{
  "model": "image captioner",
  "encoder_widths": [64, 96, 144, 208],
  "decoder_width": 256,
  "residual_init": "none",
  "eps": 1e-08,
  "batch_size": 256,
  "lr_schedule": "wsd",
  "final_lr_fraction": 0.1
}
Rows from block 7 of the text decoder, named by matrix and row number. Rows with one number belong to one attention dimension. Each number is 500 + 40 x the weight over the matrix's rms, rounded and kept within 0 to 999. All counts start at 0. Numbers have three digits each.
# v: attention query, key and value (stacked) (decoder.blocks.7.attn.qkv.weight, 768x256, the v third), inputs 215-255
# proj: attention output (decoder.blocks.7.attn.proj.weight, 256x256, transposed), outputs 215-255
v.185:515532547504445526457480570493454526505478497518449477539512448468515603510498482495441513570439476538519480531525499501514
v.186:534469483515478498486472544502484538448444432449489506459530444510568438525404383628483470541560521530591461489393572523423
v.187:454534493472484540479532487480502438397483463478485535504492389533513514531537544451524521486461422510508551494396483468603
v.188:525463504508483514426383500451478453469463446416482518484502521564527544460472534565432476493456541468565556497563499525526
v.189:529499526546520502491461559512536491522504492533454479487512416496480475516479470567486511453438566492484452506443508552497
v.190:558439485423514576545513481526460469510480431487490454491488545585478628495564557461551469515433515479486516465556534535551
v.191:466412560522528493544538477450546498453570561491533576533487599496582475506513507508508520419485446527541399519523497500473
v.192:532458495515516556505524564584494528493551446601414527498476512534456494484476553527489511559523503521499501575539555520465
v.193:522488493502464532494528472504483491519505448533525538453497438511523465470547457428447475499545546578524515504462423429533
v.194:491569563454506577498499529511504496460522518523480539532481563515549491513507434390539493556506477554468506448536496480524
v.195:492468550513547484492503561471542383467535481433440468487441491470502544530463550505566466541569475515481527492562528503486
v.196:549556527540517563475439479605493453548455546461519475581541504489462542485539450565538467423456538469450554565493535489511
v.197:513493564637521528497496497455542534513434530446551435540532554512476501520541523525546492439425530450481446530456483551568
v.198:530548482529463507491557466528530588555528406509479466457536479371541491466484425532527528447410437488468494528440497519593
v.199:531451461570451468446511502441564462483512492477517478478519511446566505469457447529510503441520502486522514507504486463535
v.200:503525545489554500521506492467481526526500603504498523535522543441499455514530542521494519490514473489566443458523504464480
v.201:462482447498475434561501467513522569470466454553579517465497493492471490419516496513502383563527553536514467514450458519527
v.202:452518529470456522490496499493476480446551446528494437460515423518521483491538435436516567576527510530490584439487561529530
v.203:473502472553507455459501486503492532460485483549607541475508501565482509515463532497494528477577488547526530487502456484519
v.204:446459492515449411487483429472554487506469531466502481525497489501527589532484539419463480496510519474564527466530514515483
v.205:477450442501510488533433489494550424493504539517482418438500514513495499469489539433483531548469488531570530503471495477510
v.206:490504452472497449560430521411453555477461600480563533513512513520450472459508395448496510540526472550521539547514440497476
v.207:424464413502548459509474517509481461456457531479531471482498518564445445467441543541454487453550516538502528462474462463458
v.208:484453526522486512465453495507476520484510486523573483562480495513462458495507431433525438469543398553498512509478474539474
v.209:521515502479498480547544434495480490470475446564533531512484440483553457502490527449510507501449500499496401488483519455523
v.210:506511466550517449503516534480472422501552517436427445566510486572474522493515506506537459529456482483521521547520500527502
v.211:421501476529508527506511568445495552524560532520491528497509499546418518525549498490484571525520479487557492505479526443505
v.212:524567516535498500467531418550469572526549546483468502460542495486570499554514512559533504523456522475475510463503512471528
v.213:531431604533432482411475552468470507520566489528475483471495484519523525501556475567534524508521545519514496505553430526489
v.214:508537485476528558594496563510499445482526595422423558526512557478483532552473504484505528539473472507470443475564521489525
v.215:512463503587487490491574476536544520541559571574494476458537566445475539526513492472545476464439455531488479495487494510519
v.216:527484500524531557495467500553431565481524551508485597495437474541472526510489499473467529514573453504451448548522537513517
v.217:484530519477452510582514594463451477434560464534439493504486457458509524465494503495467516524394434494484479443539511458459
v.218:532475527480490538491471462490513473468534455513496556505526473505522445527527495530516493569526509421467469492464609523523
v.219:554540483519470478521449478478489507552473449430531482523513627497469447511451515444544421421490435483411589509495485469485
v.220:455512535436474500454454570506470490399451474457508452572498541420527543528525503455480460546451442477489521549480460622567
v.221:509519491470520512552477447465516502495500545530525495483447533528463465486477462382515466484534458513511494479512488486464
v.222:525514562492495524474486470477517488495500438533497466530482594487494485513453543463516547550523421445556435494513551514418
v.223:467400446525445435512580505499511535497522524545492476478509535530529489486451489475512514541499451511559580458550523493490
v.224:487515495507482536449496469492474464508513480469502531485533505498436489462522498442525436450471467528487465483470500534469
v.225:476462514469541482548413544600492438519524504517532523464508433478490544539502482488462460515508537499536469466503509502516
v.226:442470487581486516454516489496497447501527448498504473569491439404557483466489452477492494527488544476608487505447476496488
v.227:478515506442449528573525512519493486502508459463527484540432543514485471516464533517416486494430538470512553522536488502560
v.228:494444493466526410516475456456490506471480497476519483476528482516458440561500538502528498492510487518453504482501512460496
v.229:511486458635459522485434536481491452497522508574540486569508437535497572468482474518500497519467478473494475498479496496520
v.230:524507540517541518465455443552551504538484457491490431547557448420454502480548465421533462489428487486550473514429547522490
v.231:535533556518522482415477491518533529463498500501552455512479446463524463561556473509564500519542539462450504501562476522519
v.232:473517531500434483502549475455468533477506529480600503435498547479468440503534512583505578525455506503521518446584468511569
v.233:472485445465476479505523500461471530491543518462569550472522600528533510469522559506475463456518447555513544542467500525552
v.234:464522519512533486505512493529523468534539437503513572582517533584580488449474526521553438497444496493573574472557513481457
v.235:554552528437477456481479521493504542450511599488491531500580368489492483536488487577473478513514481427458482581589537486488
v.236:519475466507482528524465486506505480518511490525465591521493508501515486458438493449526487407513444502500441512485521519413
v.237:452543488462488492526516518503465492563528489515471540552583538464502552450534443471538539507499503499505561435532496460487
v.238:535511544518540494473518516468471462482535514441508518636448424559452423531539434501447492511457463446497490517510505513499
v.239:518507493523538448530481480504518512488471556565485379464535477574459541566462512491484501571560521469572479454457478502506
v.240:540532542476590494528509514523492540464493544489559485472402519540534472616466513528472514537501513514502522551456526542513
v.241:533552577511550474392565484494582551463459548524580529425494481461490507532534502450423461413482468530470499504430452525473
v.242:382445576491476534571528512450492483537476546495522504518476468532492428492482476577442526494511456489468505534443478437497
v.243:571454545512523497465538470482471448516542473493508519592496511461486432521469523545503509529518522447512463456527512484536
v.244:530600545423517520510466544553493527479491519454489491504504500508523533493496469545488494547512488482532478537578584474508
v.245:447521467514430526594523567394487477490512586547466448423525529561503494452489500480503516498474476527483530501512389456514
v.246:530491501483502477470466496503505432477505517553450427500528473378467571507471460485535505482504506462415453459491492559500
v.247:527559461527527495501467543580531477509515486468503480495540432464513628489487463445484421524459541520543475507477536499481
v.248:518449573419551478486526493573500495560518544500503483567560538459465426565425547514582506491514409474494477478536536513514
v.249:541464529544488463476446454503475469473444543578475543441495565498531451525506546543564491468542542502460462365494536528548
v.250:500571482534557472457535536500532558572500468508561505498498425456467530466481480448493532466484465473506499490431540498456
v.251:470472540511550453483440480539492503528535478512506564573523493542527522510533517588520468482497488475400519540545558466497
proj.185:538553472543520465516480505523513439521490454525545499534441527482467492467485436476503498527490513500500438485447505542451
proj.186:466500552435471544531465465557503481504526621511514557531499520509535519483498588507465471479457430475503499472500544445567
proj.187:555536477545496471419577518587465554466544530467477531496479492521434482472555498480448416513482455504527540519481538495522
proj.188:534519525489496502477544467563523522497540539602425523541472512493416460486523507487456529497469512489486384478430566503553
proj.189:496487582470499468490462547520535503516519490521518486553482516498440535449526519524458613526508562474516464508506557482560
proj.190:481512534527542508429504484551443561485506499480442548509489416539463522471597477547483540473489457464479465549543524462496
proj.191:448572404459453507519520472463483483455482534521416519446498492513480477576601503518469506464488584455473568489430577488476
proj.192:471464558532519460522422536454486512509447529415500554501513512479523468474549469470465497544529494506472580514494466540505
proj.193:481565507530537450488532514471509584515486508450466499481492513484515512496482486600497519495452494486469459486526483532478
proj.194:509436449600466492514550464486484510502462519519480465436516530551558532485530453545471498501533501520564529540518523470525
proj.195:505524459517418502450494464552437514491440502448462494586519469516528493501487453509434502587496563480463493574445562521510
proj.196:510553465427431483485505508423524467511500500529540478537504497490534438602554523482525556494551540520493526442535458474412
proj.197:526502409439490405506508548502467502520596444504464524479468479516465568547451533402451468516548511506520468431525529576536
proj.198:410531522482504447509462554490474450472482504480598549488513526469428430476518538563456521543540539527560492441548434463416
proj.199:401553487486428507539558476499471540548509514565494455479509477560437474585499546504480509491469587555471420433423495441499
proj.200:508499488533525512535476481531560418462485505608484453429533499511495548495497514474533489446513541527500514474514549498480
proj.201:456494497496462475471484511462457558593528488506481534548504484519490513461525509497515567453447472538457466476532474469517
proj.202:556496515482483490525595534588457542515442466466543489563511532421458479536462485550532482499556519543506508586464472500558
proj.203:462450474530480506536445509482501502561485496477432507494518496513523547527511448411520462577458471518427499438505506472523
proj.204:454567461430495557520592491482452516480513518517486519524485451566474392448486447499556485519501527477465481474511507429479
proj.205:532565543508508484481588457542465526471443510532446511522498533469422502488486458635535506480536545457506469527533554466528
proj.206:519494533573515520435485521555522504483466507538446502501482505489517492488515575458519501491511493507471447438488515444516
proj.207:560517519524422513496486441525479473496475515487433537570486476514443481521520491514551500518456505468488476489432528507562
proj.208:505512443467480507476520546488493452449439545486433538574482537538525512477483527463521556501452511466510543489506458496479
proj.209:586526436494516522450554492424514577504540521472494475507511589484450594433514494583526532521481541476534530531461515456493
proj.210:525581493435500492437550469455505493487387464430457527487511557524464425524514452537489480493474518492473505503561520472441
proj.211:551487524479501511509462521544530415437461445506504520477478456416518463572468539533470529521490479497541498466510480463488
proj.212:574491479481564468514542497510544471541477426497529534478529507507531537481530429485506427506508431542484505539580557496407
proj.213:481489538533627519569485481506535508428450457483553532471524429543547522604530521473526532531468472523459506522514479490511
proj.214:568526518507520546411485425492519445463510488553486467419495521505534526491473426482444460394545512449562535540526580514482
proj.215:489489508448475503528422511549502421468467425478529629506510498461487504503516497522488506512558513503528463495566531507472
proj.216:562508477474518494534453548414526440549523456475482565506527515438595513497490481507464503548537472545508522455542498487456
proj.217:499493534593522557482523475548545584556449526485543459511513490521486526556508486477492507586506519516505551546437511529521
proj.218:550509514504503536521582501492520558541519548512445367520541458434469562493461437473501484412485506514528588545486479515504
proj.219:445474534506467488512519553561456516515505509547483548506407415523521565502534500497467578518542530480575492460515458491525
proj.220:481447479531502469543525536535487470511514595460485526482510551593478519529455508472528473537559493546475509524578543554536
proj.221:472484456506477526451614495489469496522465512528486529568458483482563443445506523519446561462516507502531438553465502471565
proj.222:509494480461570531492581556475499480425539578498524506521468461519524522452540501534501432444498497454545555533538455484527
proj.223:545517498426541516483515537528512558459432493452408569484468434496466472424454484535551445601532491426522503473505531512503
proj.224:506499519477508488514483460540528445507533534539528489434487506445518556518526545515463515521503503363482462550548482491520
proj.225:534484486482482480522626432409484494460425519534482460482518534535496470481481481495550504534443577492477589497501485563449
proj.226:525490462504475518536524508549475453530511590536513552520520503537491493505540525560446485515498476436467522505511497442524
proj.227:557515525534581498456436493484511525526604483536467474442537464499472530532530546448543536510492434555471572567484482517487
proj.228:513489480519425473505482520547468536513479537496502471443554540512515528513475478397491563492497486509502559454523494537455
proj.229:464481453452493516555505473442471522517496556506440561503475535504520426545491503512487572529474518535523513437468507494456
proj.230:518508455446523427523498577481449496517440568556531498453417489538564469430496481542470496532568500457490527489504532480523
proj.231:479467536569496508541507514489504402485476545504498479481549527511540546378514550478468480496502550473447497466482489476517
proj.232:498525506496552458484467451508446538548496457492434508481540531502561518513534542428649481435455412464485472522492483492487
proj.233:541568441537448615491431515460559498471589446509495515454503413477458486536533474558537489474494451495435516500539437540431
proj.234:502503489442493498504457532473486534577497591529457449436519461522446537519527508537427458507462430468431485500471478525596
proj.235:439525469521480417544538493459503485543483483556438445529526541468546521490432544455552491546531589514460445438404534467462
proj.236:445568445433459513548497571468510545502477575544530455538483442504526489509468540464483613565443506471516499513442480495514
proj.237:547489511508540519451450464505522536512500465442502501453501523542506487510453485523419457505516446479459447485487481522482
proj.238:474440467506491421522533513552512549508423509532508496462448495470560495450456611501520494526558520630552583497478521506603
proj.239:515493541521488455460537472525446494545458468489475591540452516435505416556538409539496503442530535553477501463505545505526
proj.240:533512527513495561497500449520495507466480459524486496534481504505493521397582478483578461466518498535511496479553510489499
proj.241:441494364416469560594519497487475404446437545513545558569464423490529420509448485514619440515492567537463523536534464423495
proj.242:536556481510531518501480442459500593475545423551455493506492519521496485586486529445468513512486499543523516498537532514564
proj.243:451505472560468520495511559559487532508471566492481559495555500546543496474538584467493500472507500493537524484461509552498
proj.244:512482468547467438445546495470480539530465451525489423497509481470482482461490512485483504533535551486472569437469490509474
proj.245:502507541474498516525431510507481516551518457472507504517521447553501488574498493541518540470474478512482490474423505499453
proj.246:500528457484484465471527584509447469526458510436525563508484505598483479509419496522453468478568533489539426549498512416467
proj.247:445448547484519458464551535523457520492412569607504531552471479524534459465573537587512499498521623505493465468490524531558
proj.248:528490502501449413493575534534451537510494501527497480431482496534512540499487472454448528414513530464462458501516530473473
proj.249:517514481471480517541556470492477478473505481416556492509551471521461567515453451429506495488490446464471512491519460484496
proj.250:535502507530515470440525493556493438419487531508463541515424468469557422474532425534407479504511565496521443497533561487491
proj.251:508485540422434530467526429492492540465490575495518429476430556516464483461476540486541487553572552443574432444422414613479