Weights of a small image captioner.
Model: 13M parameters, encoder norm batchnorm, encoder depths [2, 2, 2, 2], decoder width 256, decoder norm layernorm.
Training: adamw at rate 0.001, 9300 steps, batches of 256.
Data: 203450 training examples, 11.7 epochs.
Rows from block 5 of the image encoder of a small image captioner, named by matrix and row number. Rows with one number belong to one channel. Each number is 500 + 50 x the weight over its row's rms, rounded and kept within 0 to 999. All counts start at 0. Numbers have three digits each.
After each channel's rows are labels from the 100 images, of 14848, where the channel reaches its highest value: "strongest on" is what is common among them. Only what is clearly more common there than usual is listed. The data: photos with spoken descriptions (Open Images, Localized Narratives). In brackets: how many of the 100.
# convs0: first 3x3 conv (encoder.blocks.5.convs.0.weight, 144x144x3x3, each kernel summed), inputs 0-143
# convs1: second 3x3 conv (encoder.blocks.5.convs.1.weight, 144x144x3x3, transposed, each kernel summed), outputs 0-143

convs0.138:498514526519548486434505495513450565457529516440499491452455431512427501429358527475458514568445500430486506507399444540476444464510492567544484478489489410513405395508451427459470390459506572418461497495491465506458511522546505416501456539517409383403482495392593489479589496515487448510536419476485422484521496533452441458441498516473519505442461475383482468425548456484553470406441534446434471421500554486510450512430489460435500
convs1.138:511472394543467548398548542428494505431513494539514504495476547504581641480436565548504473555546492520473482500361484539544431431492475501508579358515473506428415447463529511544465457496538568467565416449489553533502465518497450554370452462491514520507525495493482453624532477532491588515435528488497425439547446457481565520514540484473522603520506469506486513451557543621560460530513464474539492559509598445545557497510476456563518
strongest on: text has "wall" (51); text has "holding" (41); text has "table" (30); text has "two" (28)

convs0.80:484570449482480457532533447497399455555434555572463511467452470480476529510386446477543485468500469395392515448511409460440540363425492389514481482472434540499545417496480486465455452509457448533471498490478524485491590537520489456477496432491416474545514414501452432476473463437495467563544491424473522497543522538523451501458470419514525531455467333531474413469447492500561572427459448544517478505458547423482403507401450461473482
convs1.80:532610455463465616483564476535413445545518499583485572477482506540498489565522521507552512455467460459498435554509490457479539451527527605435542472492490491532550471545442524500515530428552465623570428550454569470495532500561470569538424573416465581495528516541419504483508454498448486573534611436496515552510457582469528503550503563467532528523422592429557363489451576509497477455488467478582504533529574568459435593527481548522533
strongest on: text has "road" (25)

convs0.68:438511484526462569548458458423457530458478501516450478482515494545522483497552519433542566545527465481534521481565598521537531464520544437445510433389476512463397523431499396516471478534459506531515474446487416483589499437529547446505375477491578582457488533652444521552523359456571449521543558561511501420397601549436376477492474492507514552492448512476518508538597491484495389460505478486521577498476485494509453536498447487496494
convs1.68:472506497501511537504470419476474561406522558536536575554533516546471470517530466509530493616523513513482501583509486417539513513554514423584472485475476536602399532509523417475509514436508460503482509641410494468438562469506532497526435521506538525434507519596490456467449537515578463574494526565466430470460482621463344517514432431511544441513543464476586498579481484480495451441632482568504563421428550546484456523504430501535479
strongest on: text has "car" (29); text has "road" (29)

convs0.34:540493437430556470531448572573524404581445433484446390453478516446482502511499432488515542453495427482497456474541352398521562516439415436477507489477462542400473483506396507509522461458452519567522500407446451561503449489461487459481423519443524526494431516466457571489489462461502540519489532442534484501534543471507576555479518552542593486540506436469418468444492426484448499553480435513464453425392464408488471521463401482616467
convs1.34:433462486386438507510463526555568405587468459503426527458500382519438548473548456525592467445494364458545505527557463492449488473512444549509481456449512468390529516465445572453527524491575567533534488486496464528473590455615514537468436539496538440484456535468424593468511484480496521501544487473516448425555560398466554574551512563554477539465622591471458478527472462451434432567502495481528453490533494487494486466506436544594544
strongest on: text has "sky" (66); text has "building" (29); text has "buildings" (27)

convs0.38:453422459557471416480467460509439518496473444510501479491445436425505526465510436465421499436454522440418489552580511495510519468574536433423494412516482522457512484438542461432474508508433521485516471571531450473499414435515479368527451426469407427503472527486419505509480472448510491473505476513449487532413442411368540426490514549464389504490480465574513518550426529527578481401536539461518379561506462448471572500540472488381456
convs1.38:532663493516557539570525509527457524521476554503455506556508539549519507474570414500541453496423565476487454467501434553524467522475517593513513513562475707610536490468558537506542523532562434579547517519497587575544512412466557448523500521515448514575476546436479525457556487525561459525462457508537613575485541514447474442415521499510579512558569545560473476530477504511514520534545503481580471548507539457481567629500514451559479
strongest on: text has "trees" (62); text has "sky" (52); text has "grass" (42); text has "buildings" (29)

convs0.119:515567481464467453593521485465591487595541498490469416507378493557477586506369538556451404506447589429454450484432535505459477448487409574538455504466519508453474519511544560553481490552488555511436486548453584486376611548517388488461487558569451510463537525488457553579437490557493482419480543575503492494575494551507568489510435510458488509518440577490526476435430511526495516572524498460589525558494567540579536514537523484514498
convs1.119:456437529513407465445467486508555522537564479550454523457512445457449533528451475613404494494531488446473525481502517442390457476498449513549475466518503432415532425511497554512504567410511541499477536503489437423471523483436423484509518494485448442537504469468346481507472441448507531455391499533593476428528536440441465496521607453519501470507385464523424372590475570464487462478449546409511518554529462551487528406502487418496588
strongest on: text has "building" (35)

convs0.30:410485422441589414467463498513487452453498425450499489505476418458484473358500536435466589531529517510498480529464551523507549519450468536502535440477421542509497454569527448380475517525483480485438463537528466471594533444510582489500495502420443480458490507444557452501427578452500475445554477468633468544513433526485573447529435599432536521496514451522450534473529459359518417497496511536491457533502518468503630536480566602438554
convs1.30:481587531568531547524481437524571537474543476450528512546491520500556504536577594432466463558476545461530452473492580570538500502542522482517481489462405552499535367406475458499497595491434525472522535453499582498553548469457563524494364562456441571523491508534451550482487508512552441514431556567464505625454485469490437518535415437526509358486565563498576472428461480555536560502514519366607550502469572495521527517495486515500496
strongest on: text has "trees" (65); text has "sky" (55); text has "grass" (47)

convs0.124:460463499488570579536572428513487461361511550534510485567488438457481562552415481515428487451493560513449539520384528501390479374464456450477454363532395533503495419518488457471496446505435538519442495438500491490495471568576549469498545540510479421504564515522447549506470585466546523506575530537507458573485387546531478472504441503467556545538489467500415525485513512534509557479526465519485426483540538470420583555565483572378522
convs1.124:485563574506524481467488468522573529493494573436516492447556524433526525453500498460486410420520549460462499510429483391458517520446465542552558485458383653457563398532519545445575530401487534430495504531506634559572446438488487444483509502483433521539572547465394493482558433492500467502515526532411465575462515521497471428495485402514551472473503480541479457486487619497408581461481434505484525535491385536479494533513477444461540
strongest on: text has "trees" (62); text has "grass" (38); text has "road" (26)

convs0.70:473505445525460417492430433448414483506523452480411487443474449436533522486448456493453529494457440489485441548451487525508515503453465493482502485471520493424435453473477538366460432513460503525452455446469469501527474403512550455446457463419496365452491369490552525509475499432453453542442464479427459460563483433447518446452469541451453468542479444480535456411494482447477418394564452453455360483547505451457516500490458418489360
convs1.70:515513505478525434559520488488538448464656503514464456570478484503538547488483520474525489574523543537470515518429499487477472563547435552491459431472514561529515426386511560399423466446477397527489459503520511576527520436513493441418507534412491540448598533503495468400546486456510601461455483505509590508336475458431461543493544457484509451543476508520535526528445458440447423589501433446519546483504509593365473536559452510541459
strongest on: text has "road" (56); text has "buildings" (31); text has "vehicles" (27); text has "poles" (27)

convs0.123:571563432521439525558461463436516548552526432420552569517509498555553533506521592460379438463414539581561481497473529515448444430470431534555512529462462487456480589522546430474559467480603506501440473481510487441542524447570640495563496482514439564474485505537532536454525437561518432522444501437446508458489485506439434380463573602489550580436464473413537511507572512489508454546510421487471521451504498493487593434444512427482515
convs1.123:589496535480523493521482463472564603507461535461483444456457461514490509522475505434510423492542478496505475362533527528516595504543513438540465502405430484483579458537543447494511520496438446513527518462448411532440531452571514458519486496467488506507442439504531452563399560543408513463441414470432540452456530474502477542518550389440466574439506396512498587486423467564479491555473598520383457389421476495459530420528582424490451
strongest on: text has "trees" (87); text has "sky" (76); text has "grass" (28)

convs0.63:487543464523444514448463528524379606629543373580511585470514547487513502425494474539492589568521570477548472527417456482556505326519500607496519416484511431498556465423513542557493558502489516475517496440458496493410529446511480532575486446524495517471566444503529523518481526603498540452435407515473507558510479443544607454472593464500532558443534519524526472482518538463481553491571484513495447578459479486456449499502592448514521
convs1.63:531588550592539540468485531567478601546591543564474483459461496491572512402528481550487517356479456450563452449512454511509562551533564542584533475497427499470519473558435500491565534552488496494477521467489515572457525455463496526471558503561395449551523416398471396569436485627604449525538458476487527532597468455491538538546484522463484497450494482494410497448536465485433498503454562539491409438443450514458596504442489468551509
strongest on: text has "sky" (50)

convs0.16:581475435516434398478544507501393444430471472460501487508489480440501495479487516528379553581563483469433536513527561578520533500521516613540469557548517499536517499473552427364448308469547600545489523540473511465401556505490481520518525537536496468431449446507469475518519538464456487495440434435510523447502590482403446514494478426463452586529448500555504542439515422535533428455497461485482496454556498547474510478417488473594511
convs1.16:594563565445505472505545526499472525471555544503507428496510481490452517474468450512552478506679491492507491466534602491419511571526501536434577555530515544503480512502553499465435400452500515575516586540459462478548522456535540577533484469506550514503434570555462446551509548522529533514503494549558516517493392561401583509516570592581505605534466521515474457505471436485547427504543472511540447518483608612538503633452606535546505
strongest on: text has "wall" (56); text has "standing" (49); text has "two" (32); text has "man" (31)

convs0.104:523506424517475453413601489470407450535475429500526422481483406533508477535503545461479491487444534505497565466534439500575458536510460440386459501533468435441604524482458447569474449481523515545447519552503477511334534408418592471371542465434486513484393417466486502427492471439543519561520457398481450513513424394502569540422505520481488489470513467502474489502461429426422529544559432471488492507503511429502486464516510475515552
convs1.104:479557566443506449523529518456552411525437551488507438476484498528505474568515585476475521476492557366478564429470378509559562486370528540484457507544471438486403471530473509433533468640550443564492565527446546577421483434487499487477443524481452519495545448481447462457501510489493549482512462460458564518475504439525554529444466421466465413486496560491574502460510376426489571593472525424396468459490452446448506526556498474582505
strongest on: text has "wall" (51); text has "people" (49); text has "table" (44); text has "sitting" (42)

convs0.53:415487493471498474508472487425531482504491490489566502502500437512515474422471505525505450530504506491478498513475539483484449504412520486462475485506505507492413460492440531493549417484525546387456445413456609511521559480411677548464487497462408528484528420516521587403502525478423495485471503454431491505450503501536421535408580519478493491423398440498463486563508517488517469390535407390479473485572452440367524435443391469468521
convs1.53:476424454475493491515553496444482487380489598507464460467458588469535525484430508457462397569460497496434467460443442542443534436519513534499540404534504449519543410579547536503396515438482426452519520462493510467387611507531450538454441470477468519626460495531489562484481542529444628497459558515494527466554559459497536557496535424581554630491505453485455470499572555569519457590420496581476516523484506489533531501479504455576535
strongest on: text has "man" (29)

convs0.137:541416522467478460524496433525531518545514491479544449458501444522540529381537563416518511476475513456565490433472500590522363537461480495598459543482613401552513571565466446517507492382498524438457461501471570427453540406403455550498501475519455557439538503540488518452414492533544572459508462542498409488514449408464471504501497480474475492467573470465518485453455471388330491539447458482515473473534525426491473473412522508468532
convs1.137:521473583548563490468485455490518533495494461499591539562609429486497538513553553451417604496479558465418550466445554403596544507457494512589484461522614392493424510548451469483515528488475491489548567482421521464457475421517522469519477496536474488603500503529498514605425586552487512416441437538461499526476509456525499504506548470395405570414565429492436577483507492523442493484486527506600477529477523442622482444469458473471539
strongest on: text has "trees" (77); text has "sky" (53); text has "grass" (29)

convs0.45:567483552458505469541463498457501524453461476527529589541455525426506521525397590465528461388426474473490554491502523443454533504431434413480508500485517559485450558483501508613493521438500472575522454491420512487537520559441470502447457559512490548394526526564479473457549470472489497535520551523482438572519476536569454507510542576493566481469441403505533428451515479553563511381484380582498425425651511538493432514474396490466407
convs1.45:509424520510453513617472438351542566463493557564546484487485512501436530392483504483480461499502403525409513511423481451505524529507491435569400402407532422501448522456485530479564514442463456431538523537444552481541530484499500464539500529463442415464520509541433600458430471411494380515490523532503557501430476473487422481488503481553464471388536499524464599516453533509508533374446469506525437459574462531420448490489500435538501
strongest on: text has "trees" (56); text has "sky" (52); text has "grass" (29)

convs0.19:539490492455449447476519549487511503591538377493488523449469554534543469474499419522449460529559510523452425521412474490488495456548470482524477558450522405520548492370529477578550516566476501522465468416488444455459504454507497549594472442503478494511554557503555443492519595581493604412432528414440490481549501492498525447512608507493522563375515399522427449504462581436472536491474430526459411516531452485434399437485552408494462
convs1.19:541540461633534497444468643548549505511510613548460423483444571464553522538489478535531460436460449516657491494452515511513499590539519563499542517570459538476500462549597566537520516483571471496521526497463486537499513486455490539489578544534387484443582523471523530516466480525569441571520438546497477411511488452530582509464457489469489510387549471471418552425621404472481510522449568571491407484510477479575508469494454474530512
strongest on: text has "man" (39); text has "holding" (35); text has "wearing" (31)

convs0.29:552479562438605416491531432461495389501466572429515473447495542506482479463495511435545524488556514473542518513414399505396443477402537516487496431499522473533450469529527478560482502472466602535499492497343422526481461392557481521454519485465494367496456460534547471475451564418533498483479455496488428575543458429539574455442458485501435511548573415501473419447489455454499519448490507503453450512460378518407464531532556512469476
convs1.29:546506425554509560468552487543417531455465434401520511467452633540483520443545514587498463468483578443579391425486496533462416512376536517484535573456524543479481412445492531608511447451410560472544480537519450580519540511526438484508571431532518475548474487454621494542497458572396574496574518517498463545448477492529547556438554510521486495585564522489489508478544447509508605491542589453445486520529493515490558543518533547433522
strongest on: text has "man" (36); text has "wearing" (33)

convs0.73:703452514508543457489414423604521562530548509440516532457498464497483477442449488517492495479506500512511500438517460435483488505497556514561533443456506469546508487499454458376465473449582522497470491435486464566371477441497476529385487507501484412481456522500518415488496483443473481482590464443439459505514517409414563445474620608494543576526503560503445506447496522497542456509483421530527498506378536490455547478415498572503566
convs1.73:570569559476426537469469463418533528506415469401492529486552476529527508482474509506413445498488502462450587516436509483576513477495476497530500507462509515475503467481490519357497502489493462526522553470504481516504410412473441420485542521503501529484538518435547474587501466538369536461551493493511457514452566544549481562522596335561463521543591538598444579484522531546387525601459454501508442506533516339465473500467483470562442
strongest on: text has "trees" (83); text has "sky" (70); text has "building" (28)

convs0.126:456425477539448581433441480514443491538509448415459454505446474537452366519481541489505527551457423527562547424518521517466499548518482492585480479500547466571470485433447523469448454477481528407600489348479587470431461535499503399490387538496510555382479542618475565503447420476462502468500556478466483458539575486504471570483543493540518447444494495390481512499469476491446488555465433396552508512420462485531491517452407487487466
convs1.126:443505457416523504487464451499448631459594450493477463557458490443492496557507565580529514604585432537496533487479454491522526526572496580571488439564485446572431477454536548468455512575503559425495560484514571444462581422468579520378474518559520523541456504554460487461550498501510488458457560425531429371562555489554469519460540466515515487536558447499425404567560532489450519461506363469517518532502444459528459503504528581532456
strongest on: text has "car" (27); text has "road" (25)